Weights of a small image denoising autoencoder.
Model: 1.7M parameters, encoder arch convnext, encoder norm layernorm, encoder activation geglu, decoder norm batchnorm, decoder activation elu.
Data: trained on microscope photos of single blood and bone marrow cells, 97085 training examples, 16.1 epochs.
Rows from block 9 of the encoder of a small image denoising autoencoder, named by matrix and row number. Rows with one number belong to one neuron. Each number is 500 + 40 x the weight over its row's rms, rounded and kept within 0 to 999. All counts start at 0. Numbers have three digits each.
After each neuron's rows are labels from the 100 images, of 14848, where the neuron reaches its largest size: "strongest on" is what is common among them. Only what is clearly more common there than usual is listed. The data: microscope photos of single blood and bone marrow cells.
# gate: MLP gate (encoder.blocks.9.mlp.gate.weight, 256x96), inputs 48-95
# fc1: MLP up (encoder.blocks.9.mlp.fc1.weight, 256x96), inputs 48-95
# fc2: MLP down (encoder.blocks.9.mlp.fc2.weight, 96x256, transposed), outputs 48-95

gate.26:500576500500561456589457500535420500541500531468500522500430500500500536500500440500500500500500500552522500575443603395510520500500580500445538
fc1.26:500594422475500474500459500500408500500500500528549578500500499500500529500500473500440427557522500500514500486461500405430500452425500500453442
fc2.26:500544460500510500500551560458524463500623500500500500500568500500467500500500500500500588500581500500500500500500500442500500537440378485500500
strongest on: cell type: lymphocyte

gate.158:500500500559449475450500434500503500467500500430500500500500500456521500500500500500434500536529464486500481500441579500435431500500558500500546
fc1.158:500500407500568483500500572421598500483500594500500449570500464550571500426500500500440500532544500549500431545493500500500534500500425500500500
fc2.158:579465548457506500500500500500500528500587526500518456500500500556500444472500500447500500500524555500459449500476454500500429500500500402476550
strongest on: cell type: artefact

gate.159:500500500464500500452365500533420527500500500525543500500500500540515564526534415500500500448500444500500500500526445500588581430463500522500458
fc1.159:500566476476550500580500500472500500550559529500545433547500445556500560447500430459533500439500434500458500500500500500500546500429500450481478
fc2.159:450574444454500444528572537540468500543435500500545500500500461500500560500463513570413500500500500448443544597549442500447440430500500550457535
strongest on: smear: peripheral blood

gate.23:500489500431500441500500500539437500444500452500550500500426438439431500500537519500500481411500500500453483549419549500480553560500447500500500
fc1.23:556500500434454466555500500570500500500500533500500500449500500442446565500500511556500500387451589462500500500500500500543500500553500448500454
fc2.23:542500500574576592500500500442500562500519571537467547572500500560561439553500449500500500500473500535540453500500441500500416453500500463500500
strongest on: cell type: segmented neutrophil

gate.202:500500552500500443500541500463574500570503500535416505537459500500461520500447393500500471500443500500481525500487500471500546532525500558500500
fc1.202:536500561500536500412500449500478500500500476500500455500500433411556451453545508500407500551500500533464564500500500544500500500523500500500541
fc2.202:536500458558532500500589590500500472466461500500539500533444500466443557500545443500500500500500560547500500478455541500500500500500500500463500
strongest on: smear: peripheral blood

gate.87:500500425500500479500500557500500500442564500461500500500500500552465437500500500500500530500500500439500500532429500500500555500500425568553500
fc1.87:471500593500521504536424500500411500455564437441500445532500544440500500500543531533515500500500500500409500500500500500500454500500548500500500
fc2.87:500500500457528500572449500430500500455567431500500500410565433415521538500500500541500500500464500550500544553500451465540444500500500563473532
strongest on: cell type: promyelocyte

gate.70:562440437500414500430500500500596466556500500547418500464500543436458500500500500443500500568458500500500444526468539500454500482500500575562500
fc1.70:500450535500437500500500500500584444565500500500543500500463440530548540500551500438441500500453520442570500500500500500590460565473440586543500
fc2.70:500500500500570500539500500433500500500558543500500500500472567454500552564463528500500540555549500545475453540544500420500500534500431445418500
strongest on: cell type: lymphocyte