config.toml
model = "image denoising autoencoder"
dataset = "microscope photos of single blood and bone marrow cells"
train_examples = 97085
image_size = 32
crop_scale_min = 0.7
horizontal_flip = true
translate = 0.12
bottleneck = "denoising"
downsampling_factor = 4
encoder_arch = "convnext"
encoder_isotropic = false
encoder_norm = "layernorm"
encoder_activation = "geglu"
encoder_mlp_ratio = 2.67
encoder_inner_norm = false
encoder_patch_size = [2, 2]
encoder_depths = [8, 8]
encoder_widths = [48, 96]
encoder_kernel_size = 7
loss = "mse"
latent_channels = 16
decoder_norm = "batchnorm"
decoder_activation = "elu"
decoder_widths = [64, 64, 128]
decoder_blocks_per_level = 1
decoder_block = "basic"
decoder_dropout = 0.1
decoder_attention = false
decoder_upsampling = "nearest_conv"
init = "xavier_uniform"
residual_init = "none"
optimizer = "soap"
beta2 = 0.999
lr = 0.0028
beta1 = 0.9
shampoo_beta = 0.999
eps = 1e-08
precondition_frequency = 10
max_precond_dim = 1024
one_sided = true
adamw_lr_other_params = 0.0011
magnitude_pruning = 0.5
steps = 6100
batch_size = 256
epochs = 16.1
lr_schedule = "wsd"
decay_fraction = 0.2
final_lr_fraction = 0
warmup_steps = 610
weight_decay = 0.2
adamw_weight_decay_other_params = 0.05
Rows from block 0 of the decoder of a small image denoising autoencoder, named by matrix and row number. Rows with one number belong to one channel. Each number is 128 + 24 x the weight over its row's rms, rounded and kept within 0 to 255. All counts start at 0. After the name is the row's rms in percent of the matrix's.
Before each channel's rows are labels from the 100 images, of 14848, where the channel reaches its highest value: "strongest on" is what is common among them. Only what is clearly more common there than usual is listed. The data: microscope photos of single blood and bone marrow cells. In brackets: how many of the 100.
# convs0: first 3x3 conv (decoder.mid.0.convs.0.weight, 128x128x3x3, each kernel summed), inputs 64-127
# convs1: second 3x3 conv (decoder.mid.0.convs.1.weight, 128x128x3x3, transposed, each kernel summed), outputs 64-127

strongest on: smear: peripheral blood (49); cell type: segmented neutrophil (42)
convs0.8 105 [158 120 144 130 159 144 136 152 105 151 126 158 129 148 153 145 141 115 146 120 127 140 128 134 134 176 104 139 127 128  98 127 107 154  83 120 179 135 116 104 153 148 170 149 133 151 138 145 124 106 132 134 139 177 126 105 120 117 231 166 133 132 191 145]
convs1.8 103 [127 143 120 142 167 106 135 122 127 135 123 130 138 143 123 131  98 129  93 143 151 151 103 141 154 105  88 120 120 146 102 141 117 116 111  80 156 132 100 102 107 103  99 115 139 120 115  79 133 128 114 166  93 130 171 115 173 171 108 109 120 129 131 103]

strongest on: cell type: segmented neutrophil (41)
convs0.70 083 [131 135 127 151 161 137 158 132 145 129 142 126 127 124 134 143 151 129 137 140 131 126 124 110 120 128 166  93 164 116 150 109 111  96 120 117 109 137 138 162 135 129 113 125 165 186 144 136  89 110 107 116 125 149 121 147 117 121  92 137 157 145 141 125]
convs1.70 083 [131 149 125 117 120 130 132 150 126 146 106 110 125  77 139 110 139  85 134 147 183  77 125  93 136 140 157 146  81 111 117  90 134 161 119 163 125 146 131 114 150 145 114 180 148 104 155 150 130 117 137 141 119 130 121 178 100 150 134  98 170 146 114 137]

strongest on: cell type: segmented neutrophil (46)
convs0.65 109 [121 118 119 126 143  62 116 134 120 126 123 108 171 127 167 151 132 126 107 102 160 157 142 131 113 129 148 115 113  98  99 161 105 132 138 169 151  70 139 111 124 128 156 148 152 146 136 198 125 116 160 112 116  95 125 193 121  86 144 146 120 124 120 126]
convs1.65 101 [106 157 124 170  91 136 119 117 117 115 159 148 116 148 156 112 143  87 133 123 134 143 166 177 116 143 124 126 126 133 112 110 126 133  90 160  76 118 158 109 132 134 132 119 146 121 126 110 133 133 154 126 172 145 148 129 147 146 116 142 166  72 129 141]

strongest on: smear: peripheral blood (48)
convs0.4 111 [122 134 121 109 118 126 149 124 107 161 128 134 156 117  86 151 171 125 161  69  98 130  96 141  97 108 145 122 119 129 143 111  85 134 102 116 148 129 158 149 151 107 146 125 115 145 139 101 161 145 121 128 149 111 124 145 129  90 129 173 127 144 121 184]
convs1.4 104 [ 92 126 121 137 154 102 122 127 104 114 138  90 152 124 167 110  74 138 127 132 148  84 159 114 149 154 112 122 108 176  90 133 109 138 119 121  95 140 114  92 124 117 104 111 124 143 127 122 131 147 127 164 134 123 193 138 148 192 166 131 142 154 115 153]

strongest on: cell type: segmented neutrophil (40); smear: peripheral blood (35)
convs0.18 110 [ 78 140 128 109 114 159 139 144 124 116 104 159 122 176 118  82 114 123 145 108 111 122  96  90 124 122 131 129 132 107 113 120 135 143 175 110 140 167 131 163 154 115 117 144 129 144  87 153 159 114 126 133  89 138 131 113 127 148 170 114 113 104 125  89]
convs1.18 112 [146 121 130 106 101 120 202 133 130 135 139 114 122  89 128 152  90 166 124 113 154  59 160 174 132 165 140 140 116 115  85 151 144 138 133 149  80 150 112 104  96  86  85 102 122 125 140 130 138 158 137 160 102 142 118 118 111 175 116 138 128 109 102 158]

strongest on: cell type: segmented neutrophil (42)
convs0.31 101 [139 148 166 119 118 119  91 102 129 100 149  84 144 125 136 122 118 129  92 163 128 159 148 130 148  94 148 156 119  94 124 150 160 106 136 164 102 104  62  90 105  97 138 138 101 150 129 155 148 144 128 130 185 136 171 185 135 118 150 106  97 153 105  70]
convs1.31 094 [119 144 134 133  94 132  97 141 162 127 138 127 159 149 141  84 112 162 118 144 124 134 169 158 100 133 161 135 135 147 143 158 154  88 126 135 104 162 146 109 148 171 122 126 110 134 120 119 126 168 102 166 117 138 155 107 151 154  98 135 124 117 129 121]

strongest on: smear: peripheral blood (36)
convs0.30 102 [138 109 108  96  93 180 110 121 110 133 114  96 161 120 115  91 157 131 136 122 105  99 134 116 140 162 133 145  59 132  80 120 132 116 137 103 105 107 109  71  90 150  84 119 132 101 153 156 135 139 141 125 154 107 128 120 133  77 141 117 116 129 158 135]
convs1.30 108 [112 121 122 142  91 182  89 146 152 129  85 127 109 164 130 136 140 141 129 156 159  98 156  77 135 126 106  58 131 116  93  97 132 182 103 154 120 136 113 110 145 121 139  97 141 130  68 130 122 133 128 147  77  73 151 118 154 143 170 104 144 155 111 145]

strongest on: smear: peripheral blood (75)
convs0.82 104 [119 150 109 133 159 147 138 150 140 139 108 145 102 153 156 133 130 114 155 126 124 118 173 116 104 174 177 131 128 153 144 133 127 135 125 129 133 110 184 121 107 136 114 137 150 143 104 133 151 164 133 135 128 119 115 118 125 104  94 134 120 193 114 176]
convs1.82 114 [121 117 158 101 172 136 102 158 106 144 135 148 119 122 126 115 136  86 123 100 196 139  94  73 110 117 116 122 107 102 120 121 136 118 116 109 151 148 126 157 133 130 183 138 128 132 138 142 162 107 150 103  66 137 155 124 156 101 150 122 129  97 135 110]

strongest on: cell type: segmented neutrophil (60)
convs0.75 091 [124 128 110 126 116 132  91 132 113 126 100 184 138 145 111 161 130 155 136 156 161  99 109 174 134  97 163 182 164 106 105 105 139 102 130 106 122 110 103 145 151 115 123 150 138 158 134 132 158 138 140 148 144  93 133 145 140 130  80 103 130 116 109 145]
convs1.75 073 [ 91 141 164 128  86 153 121  98 132 129 143  90 153 150 134 143 119 113  97 156 124  53 176 138  70 103 131 144 115 127 103 128 145 151  97 164 127 137 168  62 126 103  82 132 128 135 150 111 132 158 112 143 102 118 111 102 149 163 125 106 123 105 120 136]

strongest on: cell type: segmented neutrophil (44)
convs0.63 086 [128 168 185 111 125 139 142 110 151 109 135 156 148 128 102 147 146 152 138 141 158 155 120 139 144 127 147 190 113 117 118 124 121 145 164 158 106 116 186 161 182 147 117 110  86 149 117 160 118 103 155 158 145 128 127 127 142 135 118 160 142 142 169  84]
convs1.63 084 [134 151 132 155 182 113 150 123 161 116 115  87 137 103 123 141 158 102 109 142 137 122  98 115 117 101 152 155 126 110 139 147 123 143 130 145 132 116 110  98 142 131 121 101 118 142 123 143 151 119 144 118  93 147  60 124 121 100  68 120 132 166 126 105]

strongest on: smear: peripheral blood (42)
convs0.22 096 [187 108 157 145 123  90 103 142 144 114 148 127 191 136 154  96 171 140  91 133 183 137 112 106 110  96 102 107 141 149 147 107 101 124  88 151 140  90 109 129 129 134 137 167 138 125 137 135 105 149 110 127 119 105 142 154 120 170 171 134 118 124 134 147]
convs1.22 113 [128 123 145 176 103 129 102 106 114 122 142 153 171 170  67 129  81 154 130 119 116 135 118 131 146 138 139 127 155 118 119 156 132 151 121 144  46 118 126 141 136 136 131 102 142 170  97 100 119 133 132  82 179 136 149 125 155 163 113 126 105 140 159 150]

strongest on: cell type: segmented neutrophil (43)
convs0.20 090 [103 131 152 110 143 142 129 159 136 125 155 122 127 157 125 141 119  87 122 129 146 161 155 144 109 155 144 143 121 109 128 153 108 105 117 152 110 103 143 124 147 136 128 101 114 121 160  76 177 156 101 133 118 111 142 159 149 136 142  71 159 116 127  86]
convs1.20 092 [105  94  75 147  59 134 135 105 167 154 142 125 153 140 134 138 122 166 157 164 120 104 167 127  73 146 125 131 124 125  76 170 140 111 143 145 105 142  80  93  89 147 132 125 143 127 136 139 124 119 127 109  87 109 106 120 145  81 106 103 127 118 127 101]

strongest on: cell type: segmented neutrophil (46); smear: peripheral blood (43)
convs0.99 113 [ 97 139 132 126 137 113 101 123 162 120 161 162 157 123 137  93  96 165 125 119 107 141 131 111 129 119 110 149 142 125 109 117 121 123 118  54 122  90 141 106 155 109 128 113 159 136 133 120 114 159 131  99 112 122 128 144 125 100 135 146 121  93 158 145]
convs1.99 114 [140 117 168 120  99 131 110 133 144 108 140 135 114 100 138 127 108 147 105 118 179 120 131 125 139 161 149 101  85 107 148  98 120 136  99  87 117 154 139 119 154 134 147 132 126 161 155  89  98 172 127 113 173 140 152 165 146 111 117 122 146 101 172 128]

strongest on: smear: peripheral blood (41); cell type: segmented neutrophil (40)
convs0.39 104 [118 123 126 157 126 137 131 116 100 166 135 101 139 131 158 136 163 125 138 128 116 125 176 149  82 134 174 108 130 113  92 166 145 127  88 133 119  98 140 150 108 110 154 142 138 195 134 167 143 162 127 134 166 192 134 153 149  96 143 124 130 148 135  88]
convs1.39 117 [105 116 151 127 146 117 122 130 142 144 103 127  71 159 104 192 103 143 128 115 109 135 132 135 134 149 147 130 139 189 136 151 119  91 120 108 102  86 121  80 116 111 135 101 103 152  99 135 130 144 121  68 105 138 152 108 161 161 112 149 120 156 153 133]

strongest on: cell type: segmented neutrophil (60); smear: peripheral blood (53)
convs0.32 112 [114 135 121 152 137 135 125 158 164 108 152 161 122 130 149 142 117 124 166 134 148 109 100 116 149 144  99 120 117 123 162 156 140 135 143  91 165 131 124 182  93 133 118 101 135 165 150  46 163 165 133 122 112 103 159 129 130 119 117 157 119 129  98 105]
convs1.32 113 [132 147  96 139 113 153 170 136 127 124 132 115 157 177 153 132  99 150 121  85 128 114 113 178 108  92 113 129  85 148  79 115 179 136 143 119  74 177 119 105 115 131 121  88 126 186 180 140 148 136 117 123  86 119 175 113 139 137 116 128 121  78 116 132]

strongest on: cell type: segmented neutrophil (48); smear: peripheral blood (43)
convs0.79 105 [ 87  73 124 117 114  95 184 134 135 144  72 144 115 111 134  98 139  98 118 112 140 150 111 127 154 117 119 105 209 106 125 148 113 144  93 133 111 117 108  87 156 133 137 112 115 130 135  96 142 122 155 137 119 103 124 112 125  98 166 103 153 143 132 125]
convs1.79 096 [111 116 119 130 102 107 162 100  95 124 129  95 159 135 154 135 146 116 130 129  93  96 144 133 144 151 126 114 130 132 182 162 122 106 134 155 114 113 120  98 159 124 139 100 129 111 178  96  89 118 128  90 145 138 128 134 126 151 131 174 178 142 145 122]

strongest on: smear: peripheral blood (41)
convs0.9 116 [128 150 107 122 131 135 119 131 143 110 135  98  78 127 142 111 129 115 146 131 133 134 126 134 153 159 114 152 157 148 145 119 102 135 110 127  85 110 131  96 200 119 152 130 149 145 149 160 119 157  96 137 117 139 152 121 135 118 134 119 111 149 105 222]
convs1.9 124 [118 131 110 124 141 107 114 128 107 109 107 135 117 179 135 110 161  98 128 162 140 159 117  95 160 138 116 115 143  38 128  57 110 160 109 142 139 119 130 115 132 125 125 143 137 132 141  73 138 126 112 110 169 149 177 113 186 132 141 107 141 109 133 134]

strongest on: cell type: segmented neutrophil (47); smear: peripheral blood (42)
convs0.109 122 [132 116  90 108 154 138 139 184 144 143  95 111 142 160 120  84 101 103 127 124 100  72 119 141 128 140 112 148 124 132 122  74 147 141 183 140 109 123 132 126 134 166 165  96 100 126 109  86 189 138 160 110  94 138 133 103 122 179 126 156 105  86 153 103]
convs1.109 111 [128 184 174 138  96  85 147 134 101 139 153 125 121 136 134 123 118 145 134 135 133 171  99 184 119 110 136 144  70 104 143 136 115 176  79 133 136 119 161 137 126 143 124 108 141 135 159  84 107 157 132 139 134 131 127 125 158 121 119  84 122 109 158 118]

strongest on: cell type: segmented neutrophil (49)
convs0.1 094 [114 101 152 130 133 156 118 165 123 114 102 109 162 165 108 141 154 100  96 120 118 128 190 115 131 125 161  87 131 156 122 147 123 157  88 144 158 148 180 126 113 153 117 111 155 119 121  89 126 152 145 134 128 160 116 113 143 122 114  68  96 139 126 120]
convs1.1 093 [ 84 137 154 111 142 130 156  86 118 151 139 121  92 120 135 106 113 150 162  82 139 120 121 144 113 107 121 152 137 128 116 156 115 128 126 132 152  97  87  74 135 181 146 127 111 146  95 114 136 134 131 102 114 126 145 182 143 146 126 136 161 181 151 127]

strongest on: smear: peripheral blood (51)
convs0.68 111 [145 118  97 128 166 131 168 140 120 127 149 168 131 158 142 119 131 106  87 121 126 118 157 118 116 156 163 150 190 112 111 130 110 127 127 113 140 138 151  78  77  95 138 109 105 142 145 124 170 123 183 112  98 117 135 150 137  94 128 145 100 136 125  90]
convs1.68 103 [ 99 111 138 115  80 117 133 109 138 149 120 152  92 117 102 146 128 117 118 129 136 138  75 140 144  96 103 125 143 116 136 173 137 105  95 119 109 155 109 126 129 159 136 142  93 125 124 101 130 132  89 111  85 146 118 110 106 133 126 153 187 141 140 101]

strongest on: cell type: segmented neutrophil (48)
convs0.112 104 [108 140 200 120 144 153 139 149 170 143 148  85 132 120 123 164 159 144 140 137 175 166 128 136  84 125 140 118 139 114 130 131 185 130 126 171 150 118 135 154 169 126 158 136  91  98 130 106 119  98 118 137 137 151 115 153  84 118 134 135 128 152  65 119]
convs1.112 082 [ 99 137 135 155 138  89 134 127 174 103  85 113 148 109 123 132 118 143 158 111 118 118 139 177 102 107 125 133 102 143 122 147 184 125 167 130 122 128 131  51 144 116 151 132 149 151 126 135 159 124 123  95 103 134  96 133 161 172 121  92 109 137 127 181]

strongest on: cell type: segmented neutrophil (42)
convs0.46 100 [124 122 141 112  82 127 133 100 110 154 109 104 145 126 168 138 139 130 166 122  99 144 136 149 133 120 166 134  82 125 147 133 151 113 120 134 166 107 101 160  91 144 122 113 127 109 100 147 102 152 115 154 143 113 126 102 152 159 121 124 118 143  97 108]
convs1.46 098 [122 129  63 126 119 130 150 139 137 104 111 124  97 109 109 122 142  91 130 140 113  90 133  93 121 114 124 121 114 139 113 220 141 110 143 141 147  91 125 122 124 132 119 125  70 109 120 102 137  65 122 138  84 103  77 114 131 108  72 111 118 167  96 127]

strongest on: cell type: segmented neutrophil (42)
convs0.5 103 [131 108 128 151 133 128 141 109 106 128 138 152  54 132 144 109  96 120 147 131 106 116 155 125 146 149 127 102 145 123  85 156 137 142 109 122 104 138 149 132 132 119 160 131 122 125 129 108 148 126 142 119 117 164 118 126 121 114 226 173 139 119 117 142]
convs1.5 100 [138 139 135 128 107 118 111  98 112 167 110 116 115 116 100 148 100 157 102 122 148 101 116 147 129  75  70 111 117 139 152 131 149 114  95 108 132 154  82  98 136 128 142 114 136 136 167 124 104 137 132 143 118 134 117 126 212 161 128 157 129 167 149 119]

strongest on: cell type: segmented neutrophil (54)
convs0.56 090 [129  81 145 137 114  99 125 120 165 129 129  81 125 139 140 141 143 142 104 167 121 126 141 128 132 134 131 134 119 148 100 142 144 109 142 118 149 131 115 129 153 101 162 145 148 121 146 148 101  97 103 121 127 136  90 149 117 121 153  72 104 131 107 126]
convs1.56 099 [114 109 121 110 100 121 132 129 154 141 132 159 122 114 114 120 121 170 144 110 138  91 136 131 113 204 130 136 126 140 130 128 120 133 173 153 117 125 117 111 138 114 110 127 136 131 100 136  92 125 115 139  99 123  82 119 108 112 136 158 116 123 128 142]

strongest on: smear: peripheral blood (35)
convs0.48 095 [117 151 106 109 116 112 103  64  86 142 143 127 134 140 147 147 127  80  84 162 146 118  91 144 130 128 147 166 105 107 132 155 168  77 149 133 100  98 103 139 173  99 124 150 133 126 127 127 132 122 130 130 121  87 139 129 128 156 104 182 118 130 149 112]
convs1.48 111 [135 151 121 122 136 112  93 141 146 138 123 154 150 155 132 150 120 133 124 138 143  99 188 122 117 148 151 121 152 112 111 132 131 135 129 184 132 150 160  95 113 151 126 115 104 128  62  96 127 132 140 126  92 133 108 125 120 163 141 107 144  99  90 157]

strongest on: smear: peripheral blood (44); cell type: segmented neutrophil (43)
convs0.25 129 [133 170 136  89 154 191 153 157 165 128 115  81 149 134 121  76 121 122 134 160  85 101 103 137 101 103 118 143  92 127 137 115 132 101 136 107 119 116 129 126 142 123 119 148 120 187  89 153 117 117 132  97 154 113 119 114 120  93 127 149 103 168 149  88]
convs1.25 117 [ 78 160 126 150 118 126 135 197 132 162 109 155 123 126 100  95 145 146 111 101 130 139 143 160 117 151 186 135 142 130 147 134 169 145  69 156 107 101 105 112 145 119 150  77 147 147 132 204 154 128 100 104 143 127 163 136 136 131 151  85 105 152 135 132]

strongest on: cell type: segmented neutrophil (46)
convs0.110 086 [ 87 130 142 166 139 123 145 127  84 124 121 151 168  87 124 103 154 107 182 135 120 108 114 133 132 125 113 127 126 116 173 133 164 176 142 129 177 130  88 147 119 125  91 126 112 121 133 101 130 102 137 138 148 172 116 117 122 163 140 126 167 160 132 165]
convs1.110 071 [140 133 152 104  99 148 115 150  99 133 127 135 139  90 108  88 164 147  69 119 163 145 128 124 119 117 152 125 153 138 128 150 165 167  92 122  81 149 143  94 108 134 112 128 150 132 170 159 133 122 117 104 112 168  76 123 106 104  95 112 120 156 136 129]

strongest on: cell type: segmented neutrophil (47)
convs0.23 086 [138 124 107 123 162 133 118 146  87 152 158 128 145 131 173  90 151 149 166 157 104 115 104 160 132 134 117 172  60  98 135 130 148 119 158 102 156  92 108 165  95 175 136 124 130 155  84 132  83 132 140 136 113 163 119 129 127 124 110 172 132 151  75 101]
convs1.23 093 [149 113  94 174 112 154 103 159 136 141 113 103  92  86 129 130 115 125 165 160 138 143 131 169 129 137 123 107 124 171  90 136 135 141 137 126 129  79 110 121 114 127 119 120 161 100 136 126 123 127 119 140 101 155  87 106 134 127 104 127 132 137 109 115]

strongest on: smear: peripheral blood (47); cell type: segmented neutrophil (40)
convs0.87 124 [168 137 124 144 145 117 120 132 180 120 138 168 107 100 145 157 135 130 107 123 167 112 122 129 130 128 145 123 189 101 141 107 104 110 134 143  96 127  97 159 144 139 154 146 124 136 187 142 163 139 128 123 146 127 110 140 123 118 122 203 106 118  99 148]
convs1.87 139 [134 108 152 145 120 119 167  98  94 157 157 129 140 149 133  91 113 103 170 106 127 129  83 132 146 132 124 117 112 102 154 142 176 132  98 128 105 187 138 102 159 138 122 110 125 121  87 121 126 112 152  93 113 147 173 131 126 151 170 172 182 149  91 137]

strongest on: cell type: segmented neutrophil (54)
convs0.92 112 [119 114 108 128 123 131 104 101 115 104 168 119  51 134 115 126 130 158 161 151 132 144 140 133 154 129  89 116 164 147 106 130 150 175 103 132 150 120 126 124 156  74 143 129  99  99 100  87  97 137 134 126  97 127 145 109 117 112 192  81 121 125 167 153]
convs1.92 104 [109 179 121 140 127 125 157  97 143 110 118 149 130  78 104 114  84 137 108 124 105  98 125 140 154 116 114 105 166  80 128 139 158 143 150 142 145 117  99 109 152  97 129 118 123 171 153 132 139 123 103  94 135 118 133 135 161 143 107  70 132 116 146 110]

strongest on: smear: peripheral blood (55); cell type: segmented neutrophil (44)
convs0.71 108 [133 121 134 130 158 188 128 130 165 105 141 120 128 138 124 114 136 136 132 124 131 127 122 125 142 127 134 115 127 129 172 152  97 112  68 128  77 141 148 138 173 149 127 140 132  77 115 117 149 117 147 123 154 123 118 105 105 114 198 100 124 133 124 145]
convs1.71 104 [103 119 127 158 107 125 134 126 145 139 113 124 171 148 125  97 152 142 119 131 100 121 151 170 128  72 123  81 141  74 127 116 128 147 177 198 138 125 104  99 110 146 143 107 138 135 158 115 169 132 109 108  93 126 132 118 167 140 135 125 150  96 135 123]

strongest on: cell type: segmented neutrophil (50); smear: peripheral blood (36)
convs0.60 106 [128 108 155 140 118 130 119 122 134 127 149 101 175 121 123 104 119 138  69 157 173 154 152 132 162 100 113 174 141 108 168 119 111 124 128 135 103 111 104 156 109  88 123 127 150 115 169 174 154 132 156 114 122  65 119 140 130 129  95 101 125 142 165  84]
convs1.60 104 [ 95 123 125 147  88 128  80 115 149 141 123 151 119 181 118 135 165 147 156 134 153 113 171 175 134 133 159 113 158 137 129 160 130 132 105 163 119 151 177 108 111 124 130 122 116 127  78 140 115 179 151  83 126 170 146 120 142 164 155 119 153 110 117 146]

strongest on: smear: peripheral blood (82)
convs0.74 089 [105 110 136  86 156 135 139  95 136 119 113 145 102 150 132 160 166 100 110 152 153 111 129 133 135 158 153 122 111 163  89 115 199  94 152 139 146 147 147  84 127 117 158 119 115 135 133  99 143 161 100 151 130 103 158 126 144 190 129 185 108 171 116 127]
convs1.74 122 [128 103 123 136 158 141 123 122 160 141 104 157 124 140 107 139 153 110 120 151 127 143  49  89 139 109 113  97 143  69 124 140 156 149 128 119 136 126 147 151 132 139 148 119 149 146 127 108 135  83 133 141 104 137 108 104 127 127 152 112 138 151 135 132]

strongest on: cell type: segmented neutrophil (55)
convs0.64 096 [107 182 138 131 103 129 124 129  85  90 100  86  81 149 139 125 118  94 219 123 128 141 135 137 102  87 149 105 125 112 133 124 105 138 147 144 128 157 143 128  70 113 168 146 120 111 168 162 138  89 142 138 117 155  93 145  93 147 121 140  94 147 124 137]
convs1.64 109 [109 155 151 105 113 112 145 104 129 127 137 116 100 166 141 103 108 124 126 101 129 116 119 190 132 132 137 114 136 154 129 154 133 145 119 144 100 148  83 104  81 134 127 120 145 132  81 127 107 140 127 144 149 135 159 145 137 161 123 154 122 118 158 111]

strongest on: cell type: segmented neutrophil (43)
convs0.34 110 [178 143 126 128 133  91 129 202 155 174 159 130 137 122 117 147 130 151 131 123 141 138 168 139 130 161  99 103 129 146 106 125 127 146 151 154 101 109 147 115 150 128 130 133 126 153 104 158  98 109 107 141 161 141 144 143 123 111 139 154 174  92 149 144]
convs1.34 101 [ 85  98 158 135 124 131 118 130 114  93 146  99 157 163 173 162 137 174 125 132 154 169 134  99 109 137 121 133 122 100 125  92 116 125 139 115  92 140 129  82  90 141 117 160 115 157 124 123 105 104 148 114  92 179 143 104 167 168 136 191 157 119 145 160]

strongest on: cell type: segmented neutrophil (43); smear: peripheral blood (39)
convs0.54 103 [136 175 144 152 152 150 135 180 186 139 143 140 104 166 120 115 118 132 128 124 125  94 109 118 118 118 130 122 147 147 120 124 110 141 148  94 135 145  84  81 134 160 139 140 117 154 106 125 130 123  90 138 107 161 117  99 122 141 152 184 147  97 118 115]
convs1.54 092 [155 106 130 150 110 126 151 164 141 153 151 111 104 113 187 126 135  94  73 142 109 129 112 115 153 164 148 103 134 103 116 139 162 177 134 136 156 132  68 129  96 151 106 145 113 118  93 110 109 103 143 166 100 129 100 149 139 123  77 159 143 151 121 129]

strongest on: cell type: segmented neutrophil (42)
convs0.26 115 [120 117 135 127  96 119 111 123 150 124 150 117 141 137 146 123 139 149 142 127 160 124 101 142 119 125 157 134 144 149  85 143 106 158 108 110 127 128 108 114 114 172 148 160 119 169 155 199 112 122 120 129 146 118 124 128 131 137 127 180 142 107 143 110]
convs1.26 086 [149 115 134 121 153 132 139 109 132  94 159 125 118 173 156 145 147 141 194  79 151 197 135  93 115 144 162 179 113 103  88 141  88 134 113 103 109 122 137 115 136 121 117 134 116 169  70 116 131 119 141 177 119 111 141 132 104 127  82 151 121 160 133 126]

strongest on: smear: peripheral blood (73)
convs0.52 108 [161 169 145 136 166 149 142 141 129 137 187 129 111 124 140 125 174 105 146 139 127 159  99 156 115 147 141 106 100 107 141 137 141 129 114 157 126 129 137 123 137 142 137 136 118 128 132  83 179 146 144 154 161 101 161 129 125 168 145 172 149 148  97 154]
convs1.52 109 [127 113 143 148 152 138 141 103 133 146 141 125 146 178 118 200 116 136 123 135 127 145  71 121 159  75 126  72 123 114 165 111 131 175 123 136 132 139 119 159  97 143 115 126  99 117 143 116 124 123  80 148  80  80 153 133 184 122 121 113 124 136 153 115]

strongest on: cell type: segmented neutrophil (41); smear: peripheral blood (37)
convs0.94 109 [123 138 140 111 122 155 153 117 129 144 133 147 131 128 135 145 150 104 165 107 111 125 130  94 133 130 136 110  86 119 132 151 121  84 145 116 148 135 169 211  89 121 127 120  91 119  97 153 137 134 109 116 159 131 115  98 132  94 142 151 103 166  81 141]
convs1.94 128 [115 133 123 132 112 116 108 152 113 147 133 145 116 139 161 122 124 146 132 109 135 145 151 187  94 123 153 131  94 162 102 131 175 110  75 131  98 137 142  93 127 100 189  98 147 102 115 156 158 145 129  82 118 126 155 127 143 167 122 114 112 134  98 117]

strongest on: smear: peripheral blood (42)
convs0.73 110 [146 143 151 135 129 129 157 136 118 111 121 147 107 157 166 159 127 172 115 152 162 128 170 124 146 161 164 124 122 159 124 155 166 146 128 122  96 154 155 139  90 144 125 135 159 117 131 142 111 190 101 101 132 138 103 106 133  82 143 127 125 135  94 115]
convs1.73 128 [139 114 133 153 149 122 133 102 121 149 137 136 134 106 138 149 169 117 156 140 125 145 105 125 122 125 125 181 125  61 130 131 120  98 118 124 137 118 163 126 133 113 218 142 134 126 128 129 115  64 120 111  89 118  88 135 119 102 142 137 139 136 141 152]

strongest on: smear: peripheral blood (62)
convs0.47 091 [159 116 100  95  89 107 123 127  79 168 117  69 142 130 150 124 144 102 113 130 153  91  73 142 163 134 148 136 151 115 152  89 136 123 129 131 131 120 140 192 114 147 116  95  94 117 132 180  79 131 132 118 127 137 148 130 142 138 122 149 146 114  95 146]
convs1.47 104 [125 153 110 127 176 118 122 107 109 152 104 184 119 128 110 143 127 131 175 105 137 106  76  84 130  94 104 112 108 126 126 111 127 150 164 128 110 114 121 130 127 104 121 123 105 128 131 126 184 138 128 126 126 128 116 140 123 115  94 109 117 125 126 123]

strongest on: cell type: segmented neutrophil (47)
convs0.98 107 [163 148 110 129 117 115 132 170  96 134 111 138 130 144 141 116 129 129 167 102 106 124  92 125 133 147 142 136 121 148 125 111 155 113 150 115 160 129 131 130  71 140 120  82  95 129  87 137  96 134 137 123 121 142 118  79 139 129 139 137 128  97 134 178]
convs1.98 088 [135 152 134 124  92 161 123 150  80  94 104 119 121  93 126 117 172 110 110 117 155 123 142 140 132 151 137 164  85 144 106 158 119 138  80 106 164 120 150 124 128 106 104 156 119 124 138 119 134  94 121 147 118 120 106 135 127 126  73 136 130 126 118 130]